{"arch": "conformer", "model": "multi-label audio tagger", "dataset": "synthesized solo parts of chorales (CocoChorales)", "train_examples": 39062, "gain_aug_db": 10, "n_mels": 64, "hop_length": 160, "input": "log_mel", "spec_augment": false, "win_length": 512, "norm": "layernorm", "hidden_act": "geglu", "mlp_ratio": 2, "head_dim": 32, "fused_qkv": false, "qk_norm": true, "inner_norm": false, "moe": "soft", "drop_path": 0.1, "num_experts": 8, "moe_every": 1, "expert_mlp_ratio": 1, "slots_per_expert": 2, "shared_expert": false, "subsampling": 2, "layers": 8, "width": 192, "positions": "rope", "kernel_size": 31, "num_labels": 51, "residual_init": "scaled_by_depth", "optimizer": "soap", "beta2": 0.95, "learning_rate": 0.0034, "beta1": 0.9, "shampoo_beta": 0.95, "eps": 1e-08, "precondition_frequency": 10, "max_precond_dim": 1024, "one_sided": false, "adamw_lr_other_params": 0.0016, "max_grad_norm": 0.5, "max_steps": 8600, "batch_size": 384, "epochs": 84.5, "lr_schedule": "cosine", "final_lr_fraction": 0.1, "warmup_steps": 170, "weight_decay": 0.3, "adamw_weight_decay_other_params": 0.05}
Rows from block 2 of a small multi-label audio tagger, named by matrix and row number. Rows with one number within an expert belong to one neuron, the router's apart. Each number is 128 + 24 x the weight over its row's rms, rounded and kept within 0 to 255. All counts start at 0. Numbers have three digits each.
Before each expert's rows are labels from the 100 clips, of 14848, where the router gives the expert most weight on average: "lies over" is the class under the peak. Only what is clearly more common there than usual is listed. The data: synthesized solo parts of chorales (CocoChorales). In brackets: how many of the 100, against the usual share in percent.
# router: slot weights (model.blocks.2.mlp.router.weight, 16x192, trained with AdamW), inputs 0-95
# gate: expert gate (model.blocks.2.mlp.gate, 8x192x192), inputs 0-95
# up: expert up (model.blocks.2.mlp.up, 8x192x192), inputs 0-95
# down: expert down (model.blocks.2.mlp.down, 8x192x192, transposed), outputs 0-95

# expert 7
lies over: A#3 (30 vs 3); D3 (26 vs 0.9)
router.14:131092155153144098137157170170146166136095126120100150147133071146122108148127104138116160127128112163123151164141093103101152096116157128111115135123094131123162140131105115149102126098162115131106152162067137118132134106129127166087155101124119101149116109143161122135139132135153088142
router.15:101130163146134113141160180150177130129079142127100134105132086160128123125129113134110138122167099174100151148154103110105152115117132120120150144137103120111135112155113099136105113114177133147143131163059137127117156130132091185096149144112098098162088083125137135162158138160133126182
gate.2:143149128195135127115093135146115135100140096121095143145123144127090101144125132105125134122133185112136107136100164100083153120129100096128106149179125097122122160111115123113129115091143142136108123164142104139127111122093114131124163113135156164146132110119105142136122158096136097184
up.2:130121138076122154148151119112136134157116144129139120123137104132142142130136123165126119137133063145116132119118097141184142125115128143125121120097112152143128115156162139164122131153114112144142134082151155131110130130177140142142103134142084107116117143123150128134107108148138149072
down.2:160112161165082136120092091138151150139130114122101128137112137116138153114126115124159149130122134134122162119116077135134164193101117105160140148115117120112129141141126165142120153115166110165132123135120155163157122142141150136132100121133145113145091135123107152137102150103145091040
gate.3:143119126131086087111126088133123108119136093124117124127125131120185178117136148156143069149094130115120129141113121133143113134128174140151108106130144115118142146126128105150119093110128095170104157143159133141130156112148161134081094126173142104162157167162133142068167140090107147089
up.3:094092075173143121120096100113121111104117133121170134139127155126145151117095119134140104126108130106148082142110201077091123110132118166140109095154149122134106114138146139152119159136127112161119160140192123149103124161115158116106127093111116151153127123123118118114150174070105116102
down.3:139134145110117117147152139113126162115085120146163157146153118119122137170115147122085143122113091163147097168127117115114100113149168135115201123119143168106115144102100128163117104153145114145124077138064131153102162119141189125117076109129124128141106154114099103151113125138119099102
gate.4:113179172103142138128151092122116122135146129137124121127142117163127131150128126086137140189102132134161133103109144125146123106136063122114106137132116132161143160109146136123127115129113138139118097168114099101142119147115106121162101103178151130143131108136086136123109085086151133106
up.4:147150142153118151130101126080141164152089162136082108116101099137138097092107155095153165121112166133157115085169154144131110100146095155116123120106164109094123113107091132164085152113101116109120139121121103159084186142157158134094103146111152157116153163124065107083128112091126114082
down.4:135120155123179129126108121141108089113116154123120133152137125142170134129128151155141158155182103124152130129098062143190194084125167094153144120120103158134114125150105092119114135136107119143145155109109168114156115133132105101125117134108113132119121131094150124152116177137135139105
gate.5:140121118158127102143112123156127113133135102146146137138174137138143128118104110140124123107086164180142105111114166141131102153123134132122188121145133143137088107067114142116161146110115128129133153146114137143113129155115141154164162127124084119064167131135134124138140121089174175085
up.5:153100075135124175085121105188132146128116111177117117118136166142112104130105078174104139110113142147093098129166141111091120119142108168109149113113143125141096100129096117121142131109152139118106111123143122170102116093123095101124136123160107128116162132134130074146142161062139145090
down.5:160138123145140130133109157151128165100096069158145157132147120182163121119150144137112085165112143186119130171142085128115124116142091112131150128116111121158116150109135085116114152166149147135059097160098129143130094120076075095132125161099117110109105132128162100134109172078118137154
gate.6:111131148127101114103098120119115108118134126136214107079094165114151085146088107121145109157103151108150123077102148119177153066112157105128120097119129150122121122127161132073161067083140133127158118118120159133148136172154141127126146138126128135075126139118110149109095122140146155100
up.6:144114159171129137142131134110169112103103173153152140120117062160120129099161142113086138109108185140120146133153118149100126118122091173140136145103127134120102089102109117163150145122120152110104170166126111129106101107088140111096141130143115158125136113116129119117138144089145132148
down.6:125104113119174086131154094153128140161142157092153140120091120117169138130128091137092112102097127113154161139101046121152148136159162079171148126141141141107105120171136152129088136109138118128149144163150136087159115086113098092183125109140148144135157116121174123150135154150126128114
gate.7:126156111141119108119136106103099112167145081126089116135136179120113153159129146121143103124070114121129129129178137133108088137129114119130168090094121121176119158116121162101105125153101130164170114096187116133116156100164095101150106180181121143144102128144083054108138113109111159096
up.7:124139175137134099143121168151138122116103136114157145130088122124131134124137121137162163129186140135124120149123139104151132130120125173095111149111135135082129152114140099076118112143174140132115097120097146185112118170104161144086179099084189102102096119108136149172147109165114109115
down.7:126116193092088127162111126156138104133127132120096119143119134143102127082148111115108146133154120125112106146167113173119138131134140135148138134128131127138109126128139097103099121087152126080118147155119121151129152148150108118105143106112105160109101163108186173158122095113091125132
gate.8:095138134150102167134131117115147146145099123101111131145151130119133161174154114136122131131074185116147115108127145096143133144119132142154113117126131120150165101134143158160149146127116172167139112131141129119116105188150116123138083103135097088162142141107066136145181110151111127114
up.8:096140158127119178111132139146131120104125139134123100120104183083130132100113123114147144141068159104114140180137151103136141155091113119102132099154131092122191095129138142100161128100113140140112157097170135105132165145110157154151095091134156109144148144094087116128173117182129139113
down.8:137131073134116132154126129103145084117139159137120122154171148122126107100111154113086167135082073143153116113130108184155163122090138168120151090136114111142187116155147136161102127126090116116156146123118125166132107147103135107163110148161099110090168134121137111113119143143152141138
gate.9:125121091203135105135144116138109122105098141198161099118129130121157104145125134131155132144101123114133126114118165095108089114130113107124107092136131131136098107119114120125159110144097112136130122119133130122150133171152121125122160143150118126111108122115142158073097120128124167101
up.9:120097116207153119136137136145131128105129125162144144137097134117124108140140123127174182157123122121141114116120143102090103159114116101114151115119134135119096112112123117081129086161102149122129132109123135156141118183157098107152129167142123113143095136132144156137100104143072162134
down.9:121126122117105119166106110120118104133112119140155147121124117126112101110163123133150127123127138104164156110135192164102099115120089137121133127132184134119139120121112079124165095117105103119133140123144127141135141140163182130153140148130106137105144117103145115103107123117145157075
gate.10:129154157157092077131130114127133122170097110109121140119100107118167149121140099132127135115078082131115107124128150144126119134158137161152119121152120154138138075109121109096130139120149065185147154125144133106117101173105136154128105076168114122130129101129109199135155126139168146097
up.10:131159132107101147141120121053118133105142165176133142132137126115123091116154183130091144153154131091134118168129108142150124142097084123126123117191150102142158141123155184145158090122123129123140136110124149128145105136139138147149083135106105141120112171087147101128133166119144103156
down.10:142122092124116112186125129147118148160110124179099131167142124151100105079132106136132140144133097149152131155152132180105121101145129162178114146134137136105112109153127091157108119090153093096098166159069113174096114121123118130106146135127142144143126146114151059152136154089142106113
gate.11:116118130113121089123132159140147203146083106123131117160127100107132105141117122135124142127109161143108158149182143115080113060098124097136139121125097119104111098140140146146102125109159122134127170113113116136123149094147133119107153135106122110188095156132105119118122149145165117155
up.11:126111113139116129137149139139138177144100117119097116160101116108119155155128076125129134119104185102114122165157120134112133083111110100127122110127085097119140098118139170107110118106152138138120144125136117140109136106152128108139159118126115116192104176124110112131151162115177150158
down.11:138157119146118063157150101131119194121118126148109129149100151112139134137127126088144103101115156089141124102116151114094134087137143121135124146153125109093159130113128128091110137113101166141127157139134118127103150123141178109133137151151103120145135148108088144151118121150142153143

# expert 3
lies over: A#2 (44 vs 0.1); A2 (26 vs 0.1)
router.6:107116154144112103126127169168163113156071152129096137134116090157156085127134136123133166151173122159153098131125094116144123078154147119101111126169087166135098136124128090134116097116148143131097140136061149129158133148120161140078137095135115114129110145105147128167130136101137119132
router.7:119130166137131096174121165150161111144086119176105126104123057143137103120130103131147133114201107177117140133129118105113126081111134097122140137127126158113123130155132118144092137119195139165128150154084114100148121108105141157101132147119131109128085109130154149143142136110111140175
gate.2:144108144123118175116165111099091125110173153100148117119114076158130122125132146145136113134118106099131091090139104126146072156130125163174121116139111161142135150147090141157149145122130128147112105092149112098127103164107095134121129135117099208126167124088113148134122180117143139132
up.2:127112112137168162123123125110104119128167098070122164122145169115111153130104152136138106148109102097135120109086100156098100165136131170157161115161117157150126133116096123145198141095128139159101159093172123133102103139146089154137144136114089145106161096128148149138108092115097145116
down.2:140168149170144117165116131147176129109101116127121104091082143120091110089116106121091113160097176127108109122115179117120149139130122127150142089104105127099116135125163134121141164114187119149103132136122135126142135131140050102172145119089098113116129167109123129155101047100120196164
gate.3:108154095138102118125104070112128116090085132124155148110142137102171150125108172122149071156087129137117113149096111105118087130112147121126094107129154167122129107103146162171101117110117136143175170103132149104132132142141175183120090135174111092165132111131160161088125125131136135088
up.3:122129136148113145108153116143094135116132104169164136152085096133104138174109122157124087140109162119117119061090131145176161124155095126163138102101106115147105136133135137124115136103091140160100126142150139151158094128156138115093174128155116127120077108096120096119113120124144137090
down.3:084136160110163139146133138128135136154109097143125128125108125132132152138097066116137108151116094156105116118114104092155136102119166177140136104145098157169123139157105141096086143099161178097138083170132136114154112179100168112125140139122121138103113127162114131158131145093112123136
gate.4:139096105144123129119104120087104155155136128162120119138139123140150132093137131141162115165164163123127148128136157101163153132115148135153075106102123121190181104152163124121102125169132102180118147133123107091145118113158151101101102113139111111151095117116153080120098130153099127112
up.4:139134100147102163099154170136151152097127143101129114134147066125175095125106133130137157176111147119129146124141143084126159110087131145136107108130117117140169112108129148107165139152162139183149128111096119084116105116081127152104123151148154131177117106135138088128124126129103109151
down.4:110130127119096143127150144117144131105111145149073123116146114152141121098115147119086160136104131106146133088144094147160134137082173086129138115130104124174110127126117134129126147142144120142138114149119120122124170129106117091158107132116112126109083132107126125136123177101118183161
gate.5:123128146151098126117079092131126129187151162110106134120119113123145123098109159140082089137141131148129088112101145180151123086119112121147145130137141158154091156109133102115130119104156121147108127154155148118119127166115164113131113086114080148127155136127109113109103134096122127108
up.5:112117126102129122143134147133092137149166131090141117095111119147105147135110129094143122136121138105142153143116091109125166130181118166157116125168104109138126093134122126102088161141116133139112102139128135092106144149157117112131137118135128118121072077133153091112157143162145085139
down.5:131126101142139150117147110128137100080149147118108146101146118127200176133126122152161171126131152132192073086110126133147157154172109091116133119121145099117114130126103108097177137141117088140129150098129104148098129082139135128166113105145103138105191129104147120105084133134072108140
gate.6:114125168088113101151166122119158155101097165115167123134181082118101129119130163091118116116101134133114108102111157121091092144116140149128129160123100161100119125124122123120143110115166115112136109087115120138108142136150130157147107116107123127104130128135137138132127114192160131148
up.6:121131086151134133129149141118108127111152100118114125118073139105132113139117112156145110135108151092125143149112127109131140151126111101153142077134099104119136171150165130138080155122090136109129099133124121110162125093106108124118117133135094118146110120095159165119132144174094137105
down.6:129129110141114098144092169122157140192128095162105122160109122115109096094138097081184110125124103184126133111107154126155173084137114064146153107123159135132116117126138152126093133141124114113109141146088091113170101105102076121144129152128120126145129130136118168099175137129118120119
gate.7:109100134158142184137097132170132118129126148130107145141108169133104141134118114120116135085125083144146158085134129168136136138127097141109164104105099163081111146127143148150138160150116125136115120159113130152098127144117080130132123090145201138061118138119119150154073131096108139131
up.7:096123138102125181128109112146117104138180156168090142133130108129128166132119117122131141108125093140115130050119120164130135121123124099096135106109113152118126171121125119127151111174116107117128119144118127167136154132100124136088136112142169161063104099111142133099090140109080150132
down.7:149126069126135154085115124126131116137117140153092133154129130151132135148126129165144116167138106140110135103147112158174138139142140120181114067131125107087165118145104118095153112104142119158140127134145111076153116132116078130134142149162169117106109133140100130114170134167120146100
gate.8:142083160180138114104134140147111116122148101113123122149131185136113130084131110134109128103158117147115124150133150141103141108201144101131142134124164123114130097136145166113137137104118105066129094105159119128145118062150061121130138106109101100126127123132155171095126180132122144124
up.8:116111171117130108108143147153128135138177112114121123141104149133109132087113096135122143093115133157107119121151147114133131084152123119117129121114156112131145094148176144096146161138140125076119115071137109136115159087165105119135122100072115104116118127137150147094121167146123154120
down.8:114193120129100113123118109130127152146108118128127128126160130125168139158153104141136153152136134140143137155159138106116147149092164129185104123109094132137132099144111105140104144109124085167139152145075145092135127091109139124092138171168106147134117100165101103136104123149142107135
gate.9:102100144127128141119154139121143096111117150162191117088081107152129106125147136092148174091108125122110120114127133138133103094135091168127116118094112120121146172170130128101138090121108134112093099126094119114125118137103105144173159129161149137138149150152120098167103119080110172118
up.9:172148118131112118131099112125112150145134106069062143162196166123128154138109116142133071156108139138151123132126152139123128134133150081134143137145138137126120078074128136154124159126143117150168153140157121136119136124142143108101094138118113120115099122133107152086167146164128110133
down.9:145120092122133112123122140135137113161107157112091147140134122155105112123116082103147098143120113099109146179117132095097134126095128109161170155130113131114110141094118088158124162084201091134117093166101157130112119139130103098124149117111128124154116127131122110153127126104152185110
gate.10:119129107118100115129123118086114091195129129151126124112146087122136101098145121133152111156116078102116154105143102148092104116135113130169142118095135141140149120158136117155123147141120126131111150130135129136166092109096160132149129097112190118106121154131141123161096095113081181170
up.10:127138152135158167127127150131125153090154115083130120135141171132116131152118120166137162125110157114167146188117124149135130132129101099098142129153091080155113102121113131099124137119135112131176117115133130105102146146132116121113137169122097118169197096120105113090094166081151087096
down.10:147145117141143091145159122125133131149096111144142117151146118115136155113136123124073168135165116109147099148133129108128155099118158104108132138154122139115143130123120110140161145127098094123142135124114131170192117066103180131123129105108110151149127147099134159172104098132124127200
gate.11:043150134135126127117163166137117101124123124150140150125123127113108158125132139112117145180090148122149095119127167147126118097143186150090162133118126142130141139129147126116121097113134122120126065150086142133104143091103103151137125089097081111097083110124104178156105142133159112112
up.11:133121105130148120121140127123132152169087119105155105139112110122122156133105138142103102139183155136140133120136108117159148090098102153132153106142147105132148094136107137116101118155144131088147176103073120121102150132141121114083122113105183146097084118110116087136133126113134138169
down.11:152128121167098135118130122132157103080109140088151127126127118124135165131120129118160097122165167132110116136109111125150159141166124115111129129146106118144147101146114131103153148130133112137098074127107158127124136144123148127147131118076094117098134096102086146174086106173115141135

# expert 6
lies over: D#4 (44 vs 4.2)
router.12:102174127149137155164115095058116108148142132132141096082118069114134158124125144140153103122139115129129102082107169157150104153118145136130131089145139148127124118121109142105142135123137113156134159071170135111134137166165133180130141100112077163091149076116105165112062132184111108115
router.13:138157177105120154145147158125138133140071115126105127108172124143156113129134131103123111125159086145124144134170126113150131134109118111106148127153092088133155130161140123114126124123171127158121136154070144129134134116140083166121127140140089089121100098136089140112129111111145109166
gate.2:153143109180100124082141102146099179122141143101174129131060101106152132140121143152141114186102112131124118106115085120131115102129150068129111143127123140132164098103142152148151119154125150117108148131114136100103163097138120098095073113165133132151132146172155151146169131138134126115
up.2:091150139106112161128092150108138111172121097110108138129160182143128160106117091096143116157089120114123121145116157121119141180122145178150121139117181109137125121143150106142123150104125141153114174116167110172187082109128106142142159117115118129126118103143071140088125127158133135122
down.2:125118165121128137171141116130115141114091150137137121138132133138144124132127132123140120132153135128104104123171103145111148132120164169105140157126150110113127155142152094155133097130111091122130100114073143155082136110126175080103129131142114147168110178117110071105113164115154169156
gate.3:080098153129096146122108124132142114144146143146095142149112078096136116150145186108124108121153185105100154139142103102118152126159137092127132102172093118146111086114119140136132102110099136154138094154096130093117153146124149086110130121120095153124089131088139100155098154145157120152
up.3:185157090109146134160115133157098139150146076121140137098104130118168118087124086136167137146113114137154127152109147124120084153103094173142121140114117131116116154146112149128111139140160155152097130129139183190144101113120101157132126126152181127113126135141132115111165139113135137111
down.3:154172112110171171123120129117108102116118115104143107144074114127105148158145140145124123119156164153140132185183089089107118145105133125135123176097158123139106130159137159120140113108126128088118115133125138088153137147108077147101138180112110111130146114104127139130139129076127130100
gate.4:136127085143121133149122151106161148170128086112118141139148136141128080138076136125126105111131132126145159140159158179141130144118163177129103113137163123134150111147131085116141131129152109094121091168119131106131117146154102107127091102091138120096106126135160126112114130150130124097
up.4:080137117178107105128134136118170152101135151170141150127157097135107134127127141120151131163125135090111112129110147123126136104130180122136153115149145148124147149129141127115114093069143115083172101174084160122115170163136151119145086105120124168106112174126141119115146123099094096086
down.4:125138076090128116093167124156129101156133122147107183119151135170128148148126098143090122158111092138086177179143100148110135138160091146142131137109092093081141151151125129089144092139084117088141131142146114120140165161116126129127147072125135147115126151154140087104161148132152173091
gate.5:155135064132121138095150118149107122123152148119107125119070139128116112132125115129104185146103082109147145083120123136159107148180119140132135122109116130148114123153105119137140112108148130090128149131100122103151147154102138099146105075145114097151153182147104194153121182102102115138
up.5:138152152124122119146075142121120157139096133159116120167104092096131156100130154125148071138163156120126085150125147115138123100125111119103116119137163125113167096137161162101119146171087114091118129149148132139130139120126118102128124137114150130106080116128163096125143124083135124140
down.5:154106107127101106113161093143100152096102127122111158116098094161125114188164108124083160157059076136121155125099149109127175155117136135098116122112108105089149144144111161160152135112144090152112174129084143130126133108139108128129151155128164152140153143124113161103071133128154101090
gate.6:137080146117106126124116118160121138170123173083115141101144129130133131099106098146091147153120131122151186150110066150108124134094084082113143112075143145126166149162101126113106149073116126145104154147134121094168110137074092138124141130159160139109125111139150103130147125167132131119
up.6:164125129110138138152086178163134186094154168104090125118145149119143144090121097140126138128183132157129159103153125143117115133093139102105169152150127115115161125168114113108132108120132090145149111126118117148127177104133095112127149136075115167118093140099160098099135114135127154133
down.6:136123109117116087112126125146111103179109123066131144126107181117119129129100135115120173129139139126112128131131157106116149165176171148084175146111117117111129161149093148140106125102130151145119133143155145142102165130074104151128109117106099141139135097092078126128157108095143146155
gate.7:119132131138130149105127098101120156159135111092089155089165149160136126133114154140104106112096124139137123141135134125169127176174137156113100123144135128140090113145112118115120177152114146130189125118160099093137134116117148099091111122134132129129137127127131121090107174139121097145
up.7:146141114144093154118139086107114155146113159058083138088164088127142138135127155117117096121095155098156127157145103110156126178191141133134090111142126119138107141125123139139140154139109140131187109127157128083141147111142176121148104115105131153138146136115133100073105144153120089146
down.7:084126068111080131069137143165149113121152116118097142153143135150136139138135165142153148116080101148112145163127154117104109159146142152135137078111115111141113132134138107131153133118128069151113144132147140150134159136121137161135148070108128112112156139145145129109098123132107144102
gate.8:128148104072127111124138117133129132131100099175144151113141163135123122131102081115155096159101118108129119131117175119105128095151104063136131143163118132109128123129143157177100140120168141131098108130130149159103100116110132122096090096107101158130126127140114113072140129130141128115
up.8:134131183135129121125128092144141142124103111134083133114092161103100140086148113128087112159112085125133132103116105145124080080085167157165128157063097151174121146140090100126145148137135107129154111154134132158124148128130143156145131136153165098163129117147137129144117123127133133145
down.8:082145174119132105158115118122117113098122141164147108104146148126168123130153149096147169121136124166145107083094171121172101122113114112174081087111155127135112148121139163169109154102120109141134168113131137112130093121157136110128088178129084146155143120102115132104133120110093124140
gate.9:087142127147098165103096126108124110163126113148095110109117152110122118099156187102133133141084161171109123216124131166091111124115150175101113118109111140154100153082134129176105107112120138136097169102109188130137108161114167148151139111088102128131150153120137056140133135124160125129
up.9:170118127112147119158166155147149136090135149110181145147139111136137138174105089136105115120125088097150147053142129069140138136135105080156131129130154110132162105188129135089140148149134125127178093137127082101105154089129097093115111125182152129118104108133114179126130105143101124154
down.9:143097139143129129137139114141125141128100133120133099121088130139161090098119115089076132119139135144130129096158132147110145156144166146142148121156153125121128093154098155132098123086142136135134143114100140101144143128143116104133112133088098128141098095099144104146152144165139121118
gate.10:096114143095123121118166145118159093153156126109122159164103111129112145129119133090103076130126109156119129151104118085117136123159177108110174127084106138111143120145136120117134124132132113121080102120109096156122152157146071088176090132093101153161124137144141101139087110138134111166
up.10:162138181118124144092113136137141123154134115139124095103097159148076113096113137159151141109144133131128135130136124151131121125119121133159101137117138149098134136074125160116114147098140149141079127106167128107167136085125099111110148147058181104124130139136093172152133152142125139106
down.10:144136092138094140101138100130136125112136139103084149119103143146103133153098154172133146150133139125181114145128141106151145113153135117142121142095144134127136109092108109112127102113169124141135133124120112182053102108149168117116112128158142121146154167127120124155128159132130134131
gate.11:131149102155118128140116130149105110128153139111130137114124112099116152142115105124159127088118136122134115075064138107134150162131132176127140150106135160139171131122098102142089174136074091104106177115137125135105133156110113145153138143067138102110176120136136132137075094166110144110
up.11:120146107160137135123122116153115123128170125120144124133121103084108135133106122135133123081131136114158124085088144128127109170126115188136137155091112170161154123091108132138085190133092083089098177136145122145092127160124137142137128131080133116127168130129143122141058105147103106129
down.11:122123146085126129077125131130116145132160155109146107154129103124151152168153130140108158129047123121140165140142139175125143110131150152155139123157130133112170146098088156128103131171105103084156128121126137084173127165134130165134186073141146146099093089142109149115095114117158118132

# expert 2
lies over: G#3 (100 vs 2.4)
router.4:115127160132129144115174149148182138108053118159102115103166055129157114123114115129130099149169119171143106152165097104098112120140138094121113140134110144129142117135141111139100122136171122170109142136080140129133148102116093146124164110108100132141138118108140133133092132127142107170
router.5:139118174143097140132156160163135121097070129155091152088172078144146104134145090129126117129156118131136144157147066125116142135118125110109137153126092119138147134149128082107122127112153135169104140143070119108139135126117085165121159107121109108141127126117112153130088137119129118176
gate.2:149136134123149159145144141117131141111118136189131150148169142117137141172144089113103068175112086139105133118138121104102157122109146087115132146106075164152118126158140110152142169122123098115131128115104131153160146110165108116080099098139104130096146152119142161125133096154126148141
up.2:131144154122141154140139138110109108119090096175081164121152098131136143144133087083099103166129094115114189121114143146102139114096167131108136179108058140165112120133137070132137152157100131128159140082136147143149124120116130108125147123135094159118130148109148158134129126078114137131
down.2:119160115119142118108130121125134137112152129183061135140150147083142149089152116127149159150137189157118133132152171125107168132106131103113119103168141160113137120140155114116079125129094104105149134131130135147130107137098087121155169149119124103094101126106136106123114079150133132129
gate.3:117127125133120161127129133166123145165161123136104150147150122131134136096156124128123102115136157127115137067134154121121151156111120137099150096152170087119131130072128132151164112182127152146149120093158132088128128130125137160094136155159108145116159115124088195128173116101101129164
up.3:135150108110121155174126167122160128099126126135128114129089163115138120165138119100100183154136098116097094091131143097100120149167129139127158126116106132123108137171138161113120144142135140083098126108118099138165128172142128134148108123075140104121109120143160090162129086111119151094
down.3:112089165134099134135129129129149101102150109123108139146090097136111118148122133120105118140098127122130073135139114170105097162100090092160122107165124137162118096131128156156141158140085138133167165126162140124140157129137109115118102131149121115148133126101130148142132087095111134076
gate.4:172149139141115126158117113145112140118131157114114129100155098091121107107104147120196129145138121117119141110116146138110116106155106076150139139131107146182091127115092149139122065126120090147141132131129138112108085148147149148107119148151168109142119103155087054092140089120119130158
up.4:112105161090130120089095131130141151106117094167134158132122173128128106102130117097075098125090101104133151144151112125119061122097131153121130119140143132113187103133135110113149135120118151115135156133137135154164138113128173135124120152157129126153149131147120190159143130138136142111
down.4:089098115158127095112110137151103133171141120119125126152131151132123076114113107079138162138108150100163147128126130143083139102148115166162143112134155112087127131086110144134095123144141119107099114117110122135095145147146130114153161098088124114151162128089132120162176109107142116104
gate.5:087136129143106153099100121103128111137123113140114115120125103107142151145145144126176134113122134133102107115151191130139150138115109170125085104144153104144149126128101146126131136104128121129097091105157131116126091159144206176089100131130156119096117109133079197087125104140117096136
up.5:137154101171154096086142137113161106145187134124141149123113186127160136107140121161098141111135094135109107126122157115134123131142178105114115116153108114151103105152118135125116151109146137091134109161124128145106144177091117123120101128124121115154155144150159161178149142148153035193
down.5:140146085158079149089087145107119109138160124129113110088099161123136121129173121151112149131150133116136132192139155145132126136084093141175112121132109123114137136104093118146106093148115076111105160148153184120120127090163125152126120128139129135161138146123148126122102131139144119101
gate.6:096163148157133125135170148124146146097102167161127156127124101139121117132122113124109122127115121149146131118168107141154103139072140154105061135148126135168143152174116151116142145106104122116112121109129113132144114110122105118047092161117105139128111167114144181133137077155115115164
up.6:089111184133130127134069142132120110183170122121147130119132101176113157131151136157123074106151167113140133098115126145153171130097121133109100094133136098100134146089126160120123135138108178116119146125132155148101108100113171104065178102145123132088092091098096183165138106163131145149
down.6:138132127134145128123128100124086121126087172075141128111148151103156134135082128156136128129145152102163122088135148137169133085154140117149171129132132152172160145156119126116105178066159110155140114146115111133103097161162145112142117132107133134129136115182110132128172154130130123151
gate.7:113160124145139116112120123131135137121154106152106159092133083146105122141121155106152108144101140116097127215092126138074118138097149117115110109092112166164138096077104096119147133089103134151112134154132165113118095115108135152072123128094165161124167121124130128100134110146139168163
up.7:178133116160158119155121141129121140099119136121132108112111117139153141135104137109160094141118157105127101184125071141091119119177105119137105167131108133125108133133103118112105159071174155149119153146114158128130091152077142120145179102084159158149172115109128090088117110149129095137
down.7:148135137077091132131144133097163158111106134099155122143139073129129139126107124156109148131166111134117152091133127104106121140082084119150103150155114112100167119175135126144123126155172105099127133137105116137137138087118128132112120139173092173166098143158142130141125145108128114115
gate.8:104097108095164099164128144093117114140136095114130100146129133119128113154115154123109105154127136139149080138122167128152140144144118126139141127115211095137130107135104122103127140136128094085123152124170107095083131134143103105153062135118123115155201147101149144106138109133155155104
up.8:103135119119161115157134104059118129125100111108142106107105161113153095129159147104079101122127104159135129119140168129143116161127128139166138145103155119145132106146154129130151134119162077112125157119126098110074111114124099104145076105121110077168154156104146139113090072172128138131
down.8:163123190127143119143092141086118121101117125095127148119172116122113142156120122103121126090104118120138137126116118116131139178135206128104111136160113119117110135116151134168174119174110161154147080126119160122113138120094129138141138154135097127106067079103089103143101111144116107147
gate.9:103110177118124104122136144104155144166139136145129127127098143115107120116153125114109132147141150133123114099160093132105138108151080091110160147094149143096126131154126151115125090126121146145119101121105132109194146122139112086126182122112143127114114150160140184164114113134137160182
up.9:133104199106107120123121146127126113147158163143104120141079119121092127076150115118099115183154130147141109114127098120126123093144112094140145154137151126084144150128120126131181132115136134129098142116139112120176119164117127131094173139133106121131141132128090243126131115112115137163
down.9:140117130138089128104135126126124096132117158115096109142162148133117146101121128145139112102127118131131150091110123145107173135115169043151142102129121130135105118118135118118165146151124124170100091153101123097137129126124078128135165151100141133149128132078089146123126138145118115161
gate.10:129131100142121155144114156078128125128157144116101143148092146127116129114142108111093125093085150117111110119115163151133181150125107133121151139164113124131135164102154150114159146091135118081112113085118102123159121155154125126105102131158136098121138113129093158098111143134104101129
up.10:102144157091136097150081116105124134170156163129135154109185112078122149141152153126197130134122144145118178099134138127131087176128069109158125118137151103101128113103100123116171105171128185112129148128144110149092170147134108104127099133102122128143114088143122135154116123089127112086
down.10:098134160170118140141173139107128094128146119109139117153130130125122099102117156122088086183130088138157123148121098180119138130163079155130131123111179094113146118112133136154115126141163135106154081084127125125147108120147078093130130141118119122100132145130129121121152154126135148062
gate.11:109134098126109101157119121085154123139153108140111121123148130139117158128168134125155106120101151126142128041131169124168131127128150118141094101108153128083140111176139143125168163087124133132140111088137095129134137108153094095129082111177125081128076157118121163098115115129088146171
up.11:122112122151144172160172132108112129147126118150155091112100154106139121153112102110110129124157118140114129057134136137160160121131113147112121132096145104146085119172144075109116126110144143115174089120111092149147125136109068094150140095191178162170126109127114117139134134105112170162
down.11:136156132112114134140115149127115157124107111135110145130142104111118131158133143120170133141136165154164144114156138103126130142125114086160104131113109124106113119112153078170127117130152085109128103090123123135070157136156104088092100150136148159157096118110134107132127133113122184132